A small audio captioner, trained from scratch: 184686 training examples.
Rows from block 8 of the audio encoder, named by matrix and row number. Each number is 128 + 24 x the weight over its row's rms, rounded and kept within 0 to 255. All counts start at 0. Numbers have three digits each. After the name is the row's rms in percent of the matrix's.
# dw: depthwise 5x5 conv (encoder.blocks.8.dw.weight, 192x1x5x5), a 5x5 kernel
dw.0 101:159158134105094148163145106096172180117109111114146117130127153129115140109
dw.1 105:136150138108117143134134118080109110128109083127159161109108178160156139114
dw.2 105:101118122139150152125113144142196179151124101095126138144153111132137124154
dw.3 097:131104103104152157135119118111182183146146102107162140124130098112119109126
dw.4 097:146131128149109143163144111125138174170158127106097109106085123154126163148
dw.5 093:146151095123113173148143147155180176130126137106096146108117126139122151113
dw.6 097:128089082124090122140082097128114085120082122105130148126139128109137117140
dw.7 096:099090123129146122086095125131084118142157134125135118155133139167166168115
dw.8 097:148139108140099159117146139099085113091119082114150168156141100134116114127
dw.9 099:121146141115144107127165146155129140137083087133151139100092176167138124129
dw.10 094:133114143157174093111137101160134134135123167153154155159154155152136157137
dw.11 105:093109108109150114125136162146095112150160124097147168158161136163150114127
dw.12 097:111150134124144110108137144121106097086124128184150178152110098100121115138
dw.13 108:088129100151146115130139178153101130108118132141130117153124121163165163168
dw.14 099:118125147155137099090080105090153130160143136173146153153137137146123148114
dw.15 100:167161154147128159106095117126177145118119111139163161165137133146112150135
dw.16 101:194161164144144109147147149116157114128110111109143132157136134138162159139
dw.17 095:125109107112151154127085097104082139124130135100144119177157158162134124126
dw.18 091:127126125127108150147135148121158153143110094176172160137111137114108083095
dw.19 101:083116142104120096121137071100111121132109118127129139149159120139180141157
dw.20 098:098110164157189132136144144139099106139089095125088117135130139133138141113
dw.21 096:086103111160130133141113134139129134127129145088065081122158125141105124110
dw.22 094:134129112126106165180136086132141172145114139099143131085133095109134143112
dw.23 096:110134087105131096138148160143095084081132141118094129134156114114117139158
dw.24 104:150123146118159102081095135156123108111128131096082114136154096131137167118
dw.25 087:101107154132119087103097109128132149153179162105147167134147139146109146127
dw.26 103:129164162119165115153145103109151152131124134167162112101083156131113129150
dw.27 108:157142098140100168120108126088163162172134095141127106152105140113141117130
dw.28 093:100111127134116147161153130091153129116102086139163123123074166106115136136
dw.29 100:103130114147111108083103124138127102146139144114086130116151138167175170141
dw.30 094:104119126104114139114171162160141128153103116120102090083098113124132088139
dw.31 098:152157118139144135150135091081167144143098121184149156142113138124127126149
dw.32 098:163149175129140106123088089113111136106123108108095134121124134099100158096
dw.33 100:124103097117090183170157113113111109164158130141159138140125102115119137123
dw.34 096:100090131128130123099117139143072099081105151123129123083124143142123131162
dw.35 097:149121182172107096126148143104133114147146096133122124127109084124119135172
dw.36 089:102137130170138085090075096132130117133148110153134166150154127135123148116
dw.37 117:089123117094133152136166168125102137126152150090095105113165099116140132144
dw.38 100:096106099121131101101127126123080131124122116099102103135145108074083126116
dw.39 099:151127158167154146163150158174122126112082102123111108128138115103097119133
dw.40 101:112109117167174115111082138133102114108131168125146113106139121091089112116
dw.41 111:102114090080118129126135134161120129111148107164173152151145163156118111115
dw.42 100:107110103132169105087125153165090133125127164113102114151132136153130128174
dw.43 094:151110118124112134074109133147086102081119129148130149132110130177155144114
dw.44 099:103102073080099163170149126128142127143118110135144142127095141145139138145
dw.45 099:129107160137124161097109108122136115078097159132083116102127152156135163129
dw.46 098:156119112068095114144169163120128126158124106123142117120133141170154111148
dw.47 103:139144104116150097086116122123122100134091103133144126153132081077115112100
dw.48 093:105084091131141112143124156175130089098158162110143137138119113153142121153
dw.49 104:158103088085093099117098124140157175151105109134138117145129115112147124107
dw.50 097:155134123139114160096116168145111085089118141122116162163120148160153131101
dw.51 099:144151153130145143150142127134111110113134130135114100135141108091055084103
dw.52 102:116091141154135110137119132127180142114108093167124142147143167148116099088
dw.53 095:117161108145131129127111154140092070080125142077111153147129131142135130139
dw.54 100:124141108115115163164155116124149102109104105183184144156138118129130135128
dw.55 092:121106133168164145129147120125111126157125111135099095127150178165174120139
dw.56 106:084076082123140122088096139146096091131129137111119136144145132120111108143
dw.57 099:136137125122119141110085082084118113142136103150108107130111121118085091089
dw.58 098:181126129152114114126111144093161102109098078133134158156136149110125155139
dw.59 104:095129122119144097083105119143101083093109104108119147139153084107142132134
dw.60 105:094105130103088133128134162127103118176184153113143122138143140116118161141
dw.61 100:154156127117110107121108106116106099159122144125127162168134173171146160110
dw.62 103:109150140150127100149157107123147158147134079113165164152078139131127140127
dw.63 101:161128140136164102107117114155173184114127133149125102110143121097123111092
dw.64 112:148127141121137124098106119107118148128102141181167154124137133175182125117
dw.65 099:146138163139129122125136161159111095115114160139128089104141098072093132134
dw.66 096:165178177150143135115133154120102098114110102150145159132128129105131112096
dw.67 102:116138153156136156152118109107114121138159120148148124113127182191149155128
dw.68 098:113143132101124154152153120174109096114096076105123130131145097092135134102
dw.69 107:120125104112093165167136130104114152117160161141121122126138147185135168140
dw.70 109:168125142103137165131122135140080084090115170125149143124134158139148146116
dw.71 096:158112138098133121105135125128131114117129143098098147131164067071149127138
dw.72 098:131119143103145158160105137122119111086108123077103104084114168113120124140
dw.73 102:150110131118138123111117106098187150167148122102135099137139122080092143131
dw.74 102:137142127113082134147098134130110079073108120131122096094112124162119121110
dw.75 093:151139128141123151109108118139158162186143119128152146153102117146171150164
dw.76 105:074099121086114119109154136116174159142109090135125112118130125109103100123
dw.77 097:112143099131134127143173122112143143181179136154137159139138113112092122100
dw.78 105:171162177147153117143117126124116095126116133127133128133132145152159181165
dw.79 100:144134143138132106137087091147108096119110156092109086093097118155148126147
dw.80 094:130131118117092127112106103093130090075076108104128132120160141142143135153
dw.81 105:093124133157170114128127146101122154170158145115148143090131165160111135155
dw.82 106:115156152178150107095128111149144112116135179128140156122121144162163140150
dw.83 101:139118146133135095070072076122105150118138140130144129129139121135123135167
dw.84 099:114148151152147088092091118119157125097103145114116143162164094131115153145
dw.85 102:144106132131099191174168155139160130120110130151130126114135172139129125121
dw.86 104:121142139125147104102133112140139079091127117136071093108125167121098106135
dw.87 105:156171180124113097128125137110141150155137117117096084129095138102143140152
dw.88 093:140168149173173094113093115151119127137085115124165108110136140124142135128
dw.89 102:114138133110141118132106109110177177138129098170136168142116159114115107097
dw.90 108:150144108107123087084127134141122137141147138098096148151149099078089123121
dw.91 109:119109100112132086128104106130087100145139128152134133173159093085131140145
dw.92 105:124159177152120114132181142116101153158141095123116147123094106147149109110
dw.93 099:108117133117141145139130090121144155103087075094134076106100133121144114128
dw.94 106:115146151125121106100111129150108099123138078099143157146122138160173161098
dw.95 097:126088090104125163136130121168100093076119145110094124140140149145135129140
dw.96 092:146116137124165136096114116116133088104078106178148124129126149164146147147
dw.97 093:138147153171158152159160165128095114128110131093123094110106110138136112095
dw.98 100:162178143166164148164113114104102104116104117130149151136126090144124134144
dw.99 099:167161148146142103150151122095098129103099112149133138178162120130121158147
dw.100 109:134111126086079123152120098120167163145135110154152164136100121146119145100
dw.101 101:168152142168166130105124142147153123126104105174151163151135101143102131121
dw.102 103:135169166142165123087126137117088121115144130138133113105103169165134158137
dw.103 101:144139114137153158117096076111137119159153144132128138101091173154145121102
dw.104 106:096093150106131147117124127135096109152127125161115120144150072072138113134
dw.105 108:129122146164136143167180160155107113155121107120099140126113093092105136121
dw.106 092:157133119111116131142110132114123124171148122103165191173115096119116142146
dw.107 097:137132114112128130146139171142112105119097123111124129161127086059111094117
dw.108 101:113117129148128143137141124137090121114109141085108058089114144130106131164
dw.109 102:104111114122130109106108137150145157153161122096100115156139135134175173166
dw.110 089:114085082083100126126161147151106123121109095109116106135111135167129145144
dw.111 097:153166138118143146160151158150112121107143149082117127107150104093091101114
dw.112 099:152134129109061151137109134104090119122157136096134166134123104123114098104
dw.113 103:163159138138116158164169137088096152136145126161147154141115117160103142125
dw.114 099:107142149100099151133131127112130176178144103135122150088084147146144131132
dw.115 095:146111129113117166122129139116090075109089103115113118162168111116105120102
dw.116 096:102133157160151117150158156110106100099128147147142173159141148134100100106
dw.117 103:102140144132130116153133133158148189184175123145111123101137131109139143119
dw.118 105:100146119143183118085113110162125123119113172135133102136107106125129082115
dw.119 101:169157147174156129134139129149146097113111096147123138105113121115092121077
dw.120 091:151128114140131144127187158128139144137143158104089101096099154141142147164
dw.121 095:170107139137123159110102099144109106085117154152114129132148157150156144172
dw.122 101:133132143125127123081065077100119121081125132119163122119136137122129103135
dw.123 095:116165145106132108126101108165165166127160119159146163103103112100116126113
dw.124 100:111116089097100101096106093157104132110098173109121147119125108104144136147
dw.125 099:120121098119145142122151106112130128158105100140119103112101180172172150108
dw.126 097:104117115103134157174174185153142146144112143131144113100133136108124115103
dw.127 100:087093084126133102119091136124164159130158097099114095116108116127121112137
dw.128 093:129104089092085141117118108104141161135132118097084097100135144111113101112
dw.129 097:180159142125124134138167174135113128120120138164155159150133132096102113100
dw.130 098:143136139103121155114146157128117160147123113089100082096115121148170138167
dw.131 099:103128139136144129145157128126129121122146111079137123151140077066091111141
dw.132 105:126117096129126136171174150145137117089081088126137127135135164114131123164
dw.133 097:108095125156164094109077113146102100126153154107126102125135129144136124172
dw.134 090:125148134090085083114101137114155136185141115106143115136129147131166113137
dw.135 098:149131114143124153163167188163158111123137137144150132137094104129092121124
dw.136 104:088150143154163139140147149156148125179169155091130129133104117106118129114
dw.137 090:126165134127124116074099132150095099109114129148114173156165118162125139125
dw.138 100:135153133111095118111131140116106140142114087127173191174123150132121132114
dw.139 117:103139121088113124149101109126146117136126142120161111122108173181174151116
dw.140 116:164155128105091169158131095100149126108137122127095145147122088090133129110
dw.141 091:142137155095096107091103118136148161158131130142153117114133117123103117062
dw.142 100:119174154155155126164128169128156153159129117161099102136133149154156125131
dw.143 103:130109114096121142142143117118137103106108130125184184177129140155149138111
dw.144 095:188129154141110144107137147125130104119097107172159163157149107145125141120
dw.145 103:103095113108127094143146176168126132111160133119162165129141143157137162122
dw.146 103:140147105116105153115124118097151187162117124175139145103106120106096114123
dw.147 100:160168133162115102107105110106186176133138136129128148114117142157108126124
dw.148 100:108105102125130140131107148152157143117106115162162164155174114143164162134
dw.149 090:116147126151120134141157149147099111138143150104082067103110127101108143103
dw.150 104:170133125165094121137122115163099147123076137129150082129150158120115114134
dw.151 098:163161146118116174179172144126129139106111115131117115083110141133106139123
dw.152 101:159168153148146076127145147151084116157139160120138131115113119152134147158
dw.153 103:099088091116110120100132094101143125143135189109146111151110127134140101106
dw.154 099:158153146130089125147141142147098090088097159134147162126141157133112100108
dw.155 088:139144168128170126158170177163092133123129104127118146114097117114141121143
dw.156 095:094118173154140125147150138141121107090091078135113158105144142130156126148
dw.157 106:080106100105111123093104142132098101094152133103125096129121124132159157161
dw.158 096:092099095091105119141129148109135143146163165110097103104105133147144165122
dw.159 099:137152168134132103137177151097100097118156148080110130139158111123120138109
dw.160 104:161158161145119118118098128072136099123104115099106136100153110129105105157
dw.161 095:126110135134172132139161169191125115141118158112156113127171141141113126135
dw.162 094:133161123128118163182191148123119121135112106111124096116112104123093119131
dw.163 109:121165116155153105137100119100180167157118099123132165160121132128152125117
dw.164 101:118148180160154141132120124149113134130107150112087088090093126096136130108
dw.165 105:164124137157151113156118115148165182144115160135097108100129098101136127112
dw.166 093:172144147124092164181165134101144124108135092142144150125112152131149121127
dw.167 099:116114107094161119124148120129100103124138152103083093107135076099131155135
dw.168 097:110122120091128145149154180144133154157162134135125109157149091100113103099
dw.169 107:093077130146171126132098140139148150123120168123107097089129151147134108149
dw.170 090:128079125111108134153182131132124119126105106107089146128148123167168153137
dw.171 099:146162139150127113115103130104163143149166149132142116148169134167166156154
dw.172 098:131146145107130188169137131093139136131129108135155138154113165160164154134
dw.173 092:089144128093101141136158123112132174174168138134139159144105127141151126153
dw.174 099:109087072079099117148139119140127100108103113106142100102149133119121128146
dw.175 090:107125114126103143169138148083114104130166161115090111129106095111107095139
dw.176 105:082067096122143115136120139122126130147132099097148154129141145126163148166
dw.177 097:115143154103093097145129112141142135147150152103075088106090149132147137112
dw.178 106:068111099115134057120119118125090110147143151124132134120144149129147136128
dw.179 103:135179173151109112124110093114131127140148163109150146155143101111087113125
dw.180 102:112142136133127105091136106151123121079095142130090103139135099111067121131
dw.181 104:139136166154120112092107145144100132171155119147156169136106129155135136085
dw.182 105:144102111145149133135110113137172181189133127117122134116150129097104116157
dw.183 092:151132103101114137091073097088146115102112134111090127150143135098114125114
dw.184 104:110107093106123094136147116138121151150117130107130139134139086065081140120
dw.185 103:167157115107105150164133146116129103123127123168154122124101162152106107081
dw.186 106:138125148138137135114130137106131120124101118075071102073112113125128093106
dw.187 109:118125120135150094109118112161127131108159153099103120145166098097079095132
dw.188 090:137132127113132061087147150127130139150173156108100124120107130090128117148
dw.189 116:139143130101115143142111115120151123119111114116139114144111068066092093114
dw.190 097:081115097097143135096102158148110097117113119103140150165135102121139165144
dw.191 106:117133104131135101157185165166118115136123132136139100109173083113129118129