A small audio captioner, trained from scratch: encoder depths [2, 5, 5].
Rows from block 2 of the audio encoder, named by matrix and row number. Each number is 128 + 32 x the weight over its row's rms, rounded and kept within 0 to 255. All counts start at 0. After the name is the row's rms in percent of the matrix's.
# dw: depthwise 5x5 conv, stride 2 (encoder.blocks.2.dw.weight, 96x1x5x5), a 5x5 kernel
dw.0 087 [132 169 151 176  74 138 134 192 155 118 174 110 157 158  85 104 114 131 168 116 130 170 108 176 129]
dw.1 100 [131  99 117 174 189 142 150  96 102 107 139  87 127 122 145 179 131 166 167 144 163 183 161 178 118]
dw.2 090 [ 85  63 158 167 134 117 154 161 148 186 154 148 152 188 166 130 134 131 145 162 109 144 115 107 172]
dw.3 103 [126  79 102 101  98  99  96 101 108  94 175 161 162 159 152 181 170 190 125 135 121 127 148 171 134]
dw.4 106 [105 163  86 108 178 114  71  93  77 149 113  94 123 112 120 162 156  93 145 138 159  95  86 146 173]
dw.5 084 [ 82  85 129  88  63 108 155 139  83  83 161  92 126  70 123 147  99  93 138  99 149 153 128 145 125]
dw.6 090 [158 149 126  97 112 167 153 171 100  87 156  84 149  96 104  97  71  73 108  91  93 144 105 103 109]
dw.7 109 [150 117 141 138 105 115 112 106 128 150 136 173 123 138 131 123 158 175 152 157 200 194 190 140 178]
dw.8 103 [ 41  55  94 134  88  97 131 142 141 136 120  98 107  94 149 110 142 160 121 166  95 156 113 145 132]
dw.9 100 [ 53  88 103  75  90  99 121 141 144 162 109 116 119  95 153 171 158 110 137 162  98 101 145  81 113]
dw.10 087 [ 94 132  81  95 104 165 199 161 182 157  82 109 101 121 120 155 143  93 114 103 137  86 143 127 156]
dw.11 102 [ 95 129 117 111 152 165 154 112 116 106 141  99 160  95 100  83 108 114  60  71 147 168 142 153 186]
dw.12 105 [ 68  63  67  96  93 169 161 104 143 174 152 136 137 156 167 100  88 135 128 123 134 131 110 144 138]
dw.13 106 [160 117 122  90 144  87 104 154  95 124  80 103  93  87 154  74  98 122 149 144 137 170 172 165 178]
dw.14 104 [171 168 108 170 152 165 186  85 113 116 127 192 106 167 125  87 141  84 151 161 133 119 124 144 102]
dw.15 100 [135 185 149 170 163 137 151 182 122 147 101 138 162 145 115 165 173 143 192 178 153  99 113 146 145]
dw.16 098 [102 151  93 131  89  85 114  77  84 150 113 112  98  67 120 158 147 160 106 127 178 172  97 143  96]
dw.17 108 [ 89  88  96 132 126 141  88  89 140  98 119  81  82 124  66 137 104 148 160 116 165 193 130 125 159]
dw.18 087 [160 134 108 148 110 126 120  63 128  75 140 126  48 139  93 175 103 131 154 129 108 109 107  69 115]
dw.19 102 [ 70  85 139 120  83  86 128 115  83 139 154 181 135 147 174  96 132  79 104 100 140 101 169 151 145]
dw.20 095 [187 170 128 175 155 164 118 100 163 171 115 105  81 113 108 171 141 109  94 160 153 153  93 153 160]
dw.21 102 [148 171 123 132 127 168 113 146 153 168 181 180 149 182 191 100 115 149 127 116 166 100 160 147 159]
dw.22 087 [137 100 181 163 174 102 114 190 105 131 113 116 130 101 154  95 109  86 106 152  90  80 113 178 156]
dw.23 099 [137  90  93 149 108 104  97 148 153  93 101 116 102 178 104 179 106 155 162  87 181 143 185 151 143]
dw.24 094 [ 93 142 125  85 103 123 105 157 130 169  88  89 104 146  98  87 123 129  64  66  93 148 103  95 153]
dw.25 091 [137 102 106  72 102  90 141 115  76 127  74 117  77  69 112 119 109  81 109  94 102 153 157 124 105]
dw.26 098 [134 155 157 113 178 188 182 140 153 146 157 102 157 139 180 131 113 155 114 106 107  58 101 144 107]
dw.27 086 [130 154 110 148 166  64  92  78 104 144 130 114  97  43  99  91 115 155 144 100 110 153 117 132 105]
dw.28 096 [131 111 110 133 108 109  60  56 106 142 111 130 153 142 125 168 176 165 116 153 175 157 108 176 153]
dw.29 091 [109 144 185 128 121  90  96  95 120 122  90 130 108 136 123  59 119  61  77 133 165 141 152 107 170]
dw.30 113 [140 125 176 112 125 107 112 166 129 125  51  69  98 125  96  81  68 112 111 111  92 145 110 156 137]
dw.31 094 [125 124 112  52 106 142 191 128  89 126 162 155 121 148 111 123 125 164  92 100 129 120 200 106  88]
dw.32 091 [ 84  97  97 135  93 144 123 123 130 153 116 132  81 133  80  70  76  78 111 133 173 104 141  80 155]
dw.33 102 [ 91  84 129 115  91 138 178 155 122 166 146 199 178 172 135 163 148 154 129 146 138 122 168 125 169]
dw.34 092 [109 144 133 130 137  88 128 135  94  80 101 173 191  87 140 158 160 191 135 124 164 167 106 106  90]
dw.35 098 [169 115 182 158 153 204 157 155 143 146 147 180 148 100 166  94 104 130 120 130  87 100  98 136 110]
dw.36 104 [170 165 141 181 168 162 145 134 139 174  78 143 116  76 150 106 141 106 108 175  74 122 147  98 136]
dw.37 089 [143 130 143 133  99  71 108  82  79 152 140 113 115  71  89  72 103 151  99 156 129 135  82 104  89]
dw.38 095 [ 94 131  70 102  95  96  81  86 126 106  76 137 124  96  94 114  89  85 131 139 159 110  87 135 174]
dw.39 103 [128 189 156 132 185 191 149 137 153 162 121 134 161 140 147  88 107  77  88 166 155  97 126 148 133]
dw.40 106 [154 122 195 161 144 146  94 127 138 162  86  81 136 106  84  87  84 160 132 123 165 108 165 162  98]
dw.41 102 [146 146 172 159 172 141 185 179 172 168  97 166 165 102 112 160 142 152 176 137 125 122 111 155 154]
dw.42 099 [153 105 125  99 161 161 185 109 155 103 173 161  76 100 106  93  97  72 101 124 115 123  72 129 135]
dw.43 108 [175 127 183 106 133 144 182 146 170 193 112  97  83  94 148 154 103 120 163 120  86 119 147 119 149]
dw.44 102 [165 170 174 192 173 144 143 169 170 171 158  98 106 170 153  92 111 114 111 144 109 104 129 147 130]
dw.45 095 [159 173 114 144 127 158 167 161 128 128  47 116  70  74 138 142  81 104 129  88 148 138 121 140 117]
dw.46 111 [125 145 109 140 126 137  71  55  75  70 112 153 150 147 147 150 125 137 166 147 139 115  76  88  97]
dw.47 102 [121 131 106  85 152 181 145 161 181 119 155 151 121 178 140 141 180 138 180 161 152 102 155  94 170]
dw.48 108 [110  99  78 132  93 150  77  66  69  64 133 154 122 153 122 132 128 101 145 172 130 126 117 103  99]
dw.49 098 [152 164 130 142 185 171 138 109 114 123 101 165 113 113 161 158  86  94 158  83 179 187 112 161 138]
dw.50 107 [184 154 160 177 100 147 108 134 109  74 106 121 151 163  86 145 126  75 119  75 100 106  98 137 163]
dw.51 097 [183 206 207 153 158 124 103 116 151 130 107 138 148 153  99 168 121 100 109  97 119 141 119  95 134]
dw.52 106 [143  82 133 127 134  99 121 114 158 101  93  48  93  64  91 110  98 140 160 175 131 152  99 117 115]
dw.53 092 [ 58 104 116 150 153 110 130 107 129 121 120  93 161 130 181  68  69 143 132 125 105  79  79 144 137]
dw.54 099 [114 143 143 105 138  79  85  65 105 146  79 162 125 149 151 106 121  62 123  79 118 134 100  79 127]
dw.55 104 [ 94 110 156 161 112 134  95 178 163 140 105 137 197 154 144 102 124 106  77 109 140  98 100 186 164]
dw.56 102 [118 175 166 136  97 174 129 156 145 170 133 163 171 119 177  79  70  80  99 133 115 117 155 146 122]
dw.57 104 [ 83 136  75  83 104 177 131 166 147 168  77  83 110 162  90 106 126 173 147 106 103 152 120 137 141]
dw.58 089 [126 154 108 110 143 128  87 119 161 138  96  73  72  86  90  83  99 129 156 157 110  97 170 138 183]
dw.59 101 [159 158 125 170 151  82 140 134 103  69 143 110 125 129 137 125 186 171 191 167 164 125 162 104 104]
dw.60 107 [ 80  86 145 153 143 118 102 125 118 170  79  79  99  98 173  87  97 148 116 142 121  90 108  86  83]
dw.61 101 [101 117  70  95 133 156  87  65  82  86 144 122 140 142 137 148 109 116 165 140  86  69 135  98 104]
dw.62 110 [ 65  83 109 120 133 126 151 128 163 156  63 125  87 172 164  84  89 158 112 119 130 161 138 166 136]
dw.63 098 [107  76 138 125 149 140 146 124 159 125 100  72  75 114 158 110 106 100 166 190 144 145  66  92 129]
dw.64 103 [ 72 151 158 114  89 129 160 146  74 111  86  91  94 106 125  94 183 182 119 113 146 145 169 110 122]
dw.65 111 [ 49  68 132  84 119 124  93 165 112 104  79 105 159 156 113 152 102  92 105 121 146 168 124 130 150]
dw.66 094 [124 143 139  80 146 176 142 144 157 148 149 164 156 150 100 117 126  61  92 102 140  59  93  94  98]
dw.67 098 [105 126 164 152 177  65 100  86 150 101  85 105 121 126 188  89 152 152 125 161 146 138  98 165 150]
dw.68 097 [110  76  71 137  98  85 127  56 115  80 124 118 131 150 171 140 161 145 160 128  83 109 115 107 159]
dw.69 096 [130 140 118  93 110 158 192 190 116 159 190 161  97 130 111 161 102 150  86 134  91 131 161  94 123]
dw.70 098 [130 142  92 158 152 155 127 114 154 161 184 156 126 141 178 145 179 169 187 183 158 116 115 140  99]
dw.71 108 [141 117 145  88 113  85  73  98  91 109 167 137 153 138 142 166 191 206 148 122 112 111 121 114 107]
dw.72 093 [153 153 126 160 198 146  87  72 112 115  87 146 150  98 169 179 130 123 130 132 115  87  92 154  94]
dw.73 101 [133  93 107 134  99  94 134 141  82  71  67  80 101 141 110 100 103  80  88 146 159 148 108 157 100]
dw.74 115 [150 129 146 134 122 163 146 103  94 105 116 141 134 128 148 184 207 202 177 134  98 153 152 105 142]
dw.75 108 [177 127 154 133 120 164 151 191 200 177 118 160 166 173 150 134  94  89 124 154 116 125 116 125 110]
dw.76 091 [ 96 153 152 154 171  96 124 122 139 167  93 107  82 111 146  79  79 128  64  92 102 105 154  95 108]
dw.77 093 [117 130 173 149 108 190 135 179 181 155  72  93 135 101  76 102 147 108 140 127 162 114 139  92 145]
dw.78 102 [131  98 157  93 123 143 128 107 127 108 119 159 146 161 166  72  62 137  83 145  73 114  81  83 113]
dw.79 103 [ 98 103 162  99 141 141 156 135 104 139  70  74 127  74 112 133  67  67 110 100 124 124 148 143  87]
dw.80 102 [140 160 125 166 149  97 145  67 118  73 151 170 109 125  98 105 126 113 133 117  87 151  62 109  74]
dw.81 103 [134 100 143 105 143  79 181 111 185 134 119 160 164 216 141 134 123 101 156 155 107 156 129 127 164]
dw.82 104 [121 170 162 118 113 170 198 133 133 170  79 119 156 154  95  78  82 140 131 142 148 101 117  85 100]
dw.83 103 [135 149 127 165 143 108 129 133 140 179 109 172 119 154 149 170 196 204 174 135 146 110 106 152 100]
dw.84 109 [108 154 176 152 105 111 140 160 112 121 148 120 109 135 146 117 124 176 111 152 151 197 189 159 197]
dw.85 096 [155  82  96 114 140  79  62 126  94 133 136 124 127 159 171 125  77 100 109 165 102 119  77 152 164]
dw.86 082 [144 190 168 191 139 105 160  97 139 124 155 198 119 147 158 121 145 182 121 129 160 129 171 137 128]
dw.87 113 [187 189 174 184 140 107 121 100 127 145 114 140 120  87 153  79 118 103  78 145 105 140 122 159  92]
dw.88 089 [132 110 124 104 114  78  78 101 135 131  87 151 174 160 173 106 149 119 139  97 173 192 179 118 110]
dw.89 094 [136 105 131 130 101  80  95  89  81 104 136  85  75 109 126 173 119 105 177 149 178 100 166 105 153]
dw.90 092 [180 153 187 145 190 119 163 100 162 172 104  79 102  94  85 124 135 110 135 122 124 149  87 126 115]
dw.91 098 [101 152 162  76 144  91 150 110  81 137 141 172 167  91 121 170 154 167 100  96 119 153 153  76  98]
dw.92 117 [163 128 134 120 154  83 137 105 149 138  81  63  65  73  76 113 138 115 138 103  92 142  95 145 140]
dw.93 108 [ 74  78 157  91 167 107 181 181 178 184 107  93 123 153 140 103 127 102 146 138 125 126 143 117 137]
dw.94 109 [146 142 154 147  87 106  89 150 145 129 169 129 183 179 110 175 101 178 143 183 103 129  97 121 169]
dw.95 107 [107 129 168 165 108 167 137 150 149  93 137  94 175 171 149 187 169 201 138 147 113 119 138  98 137]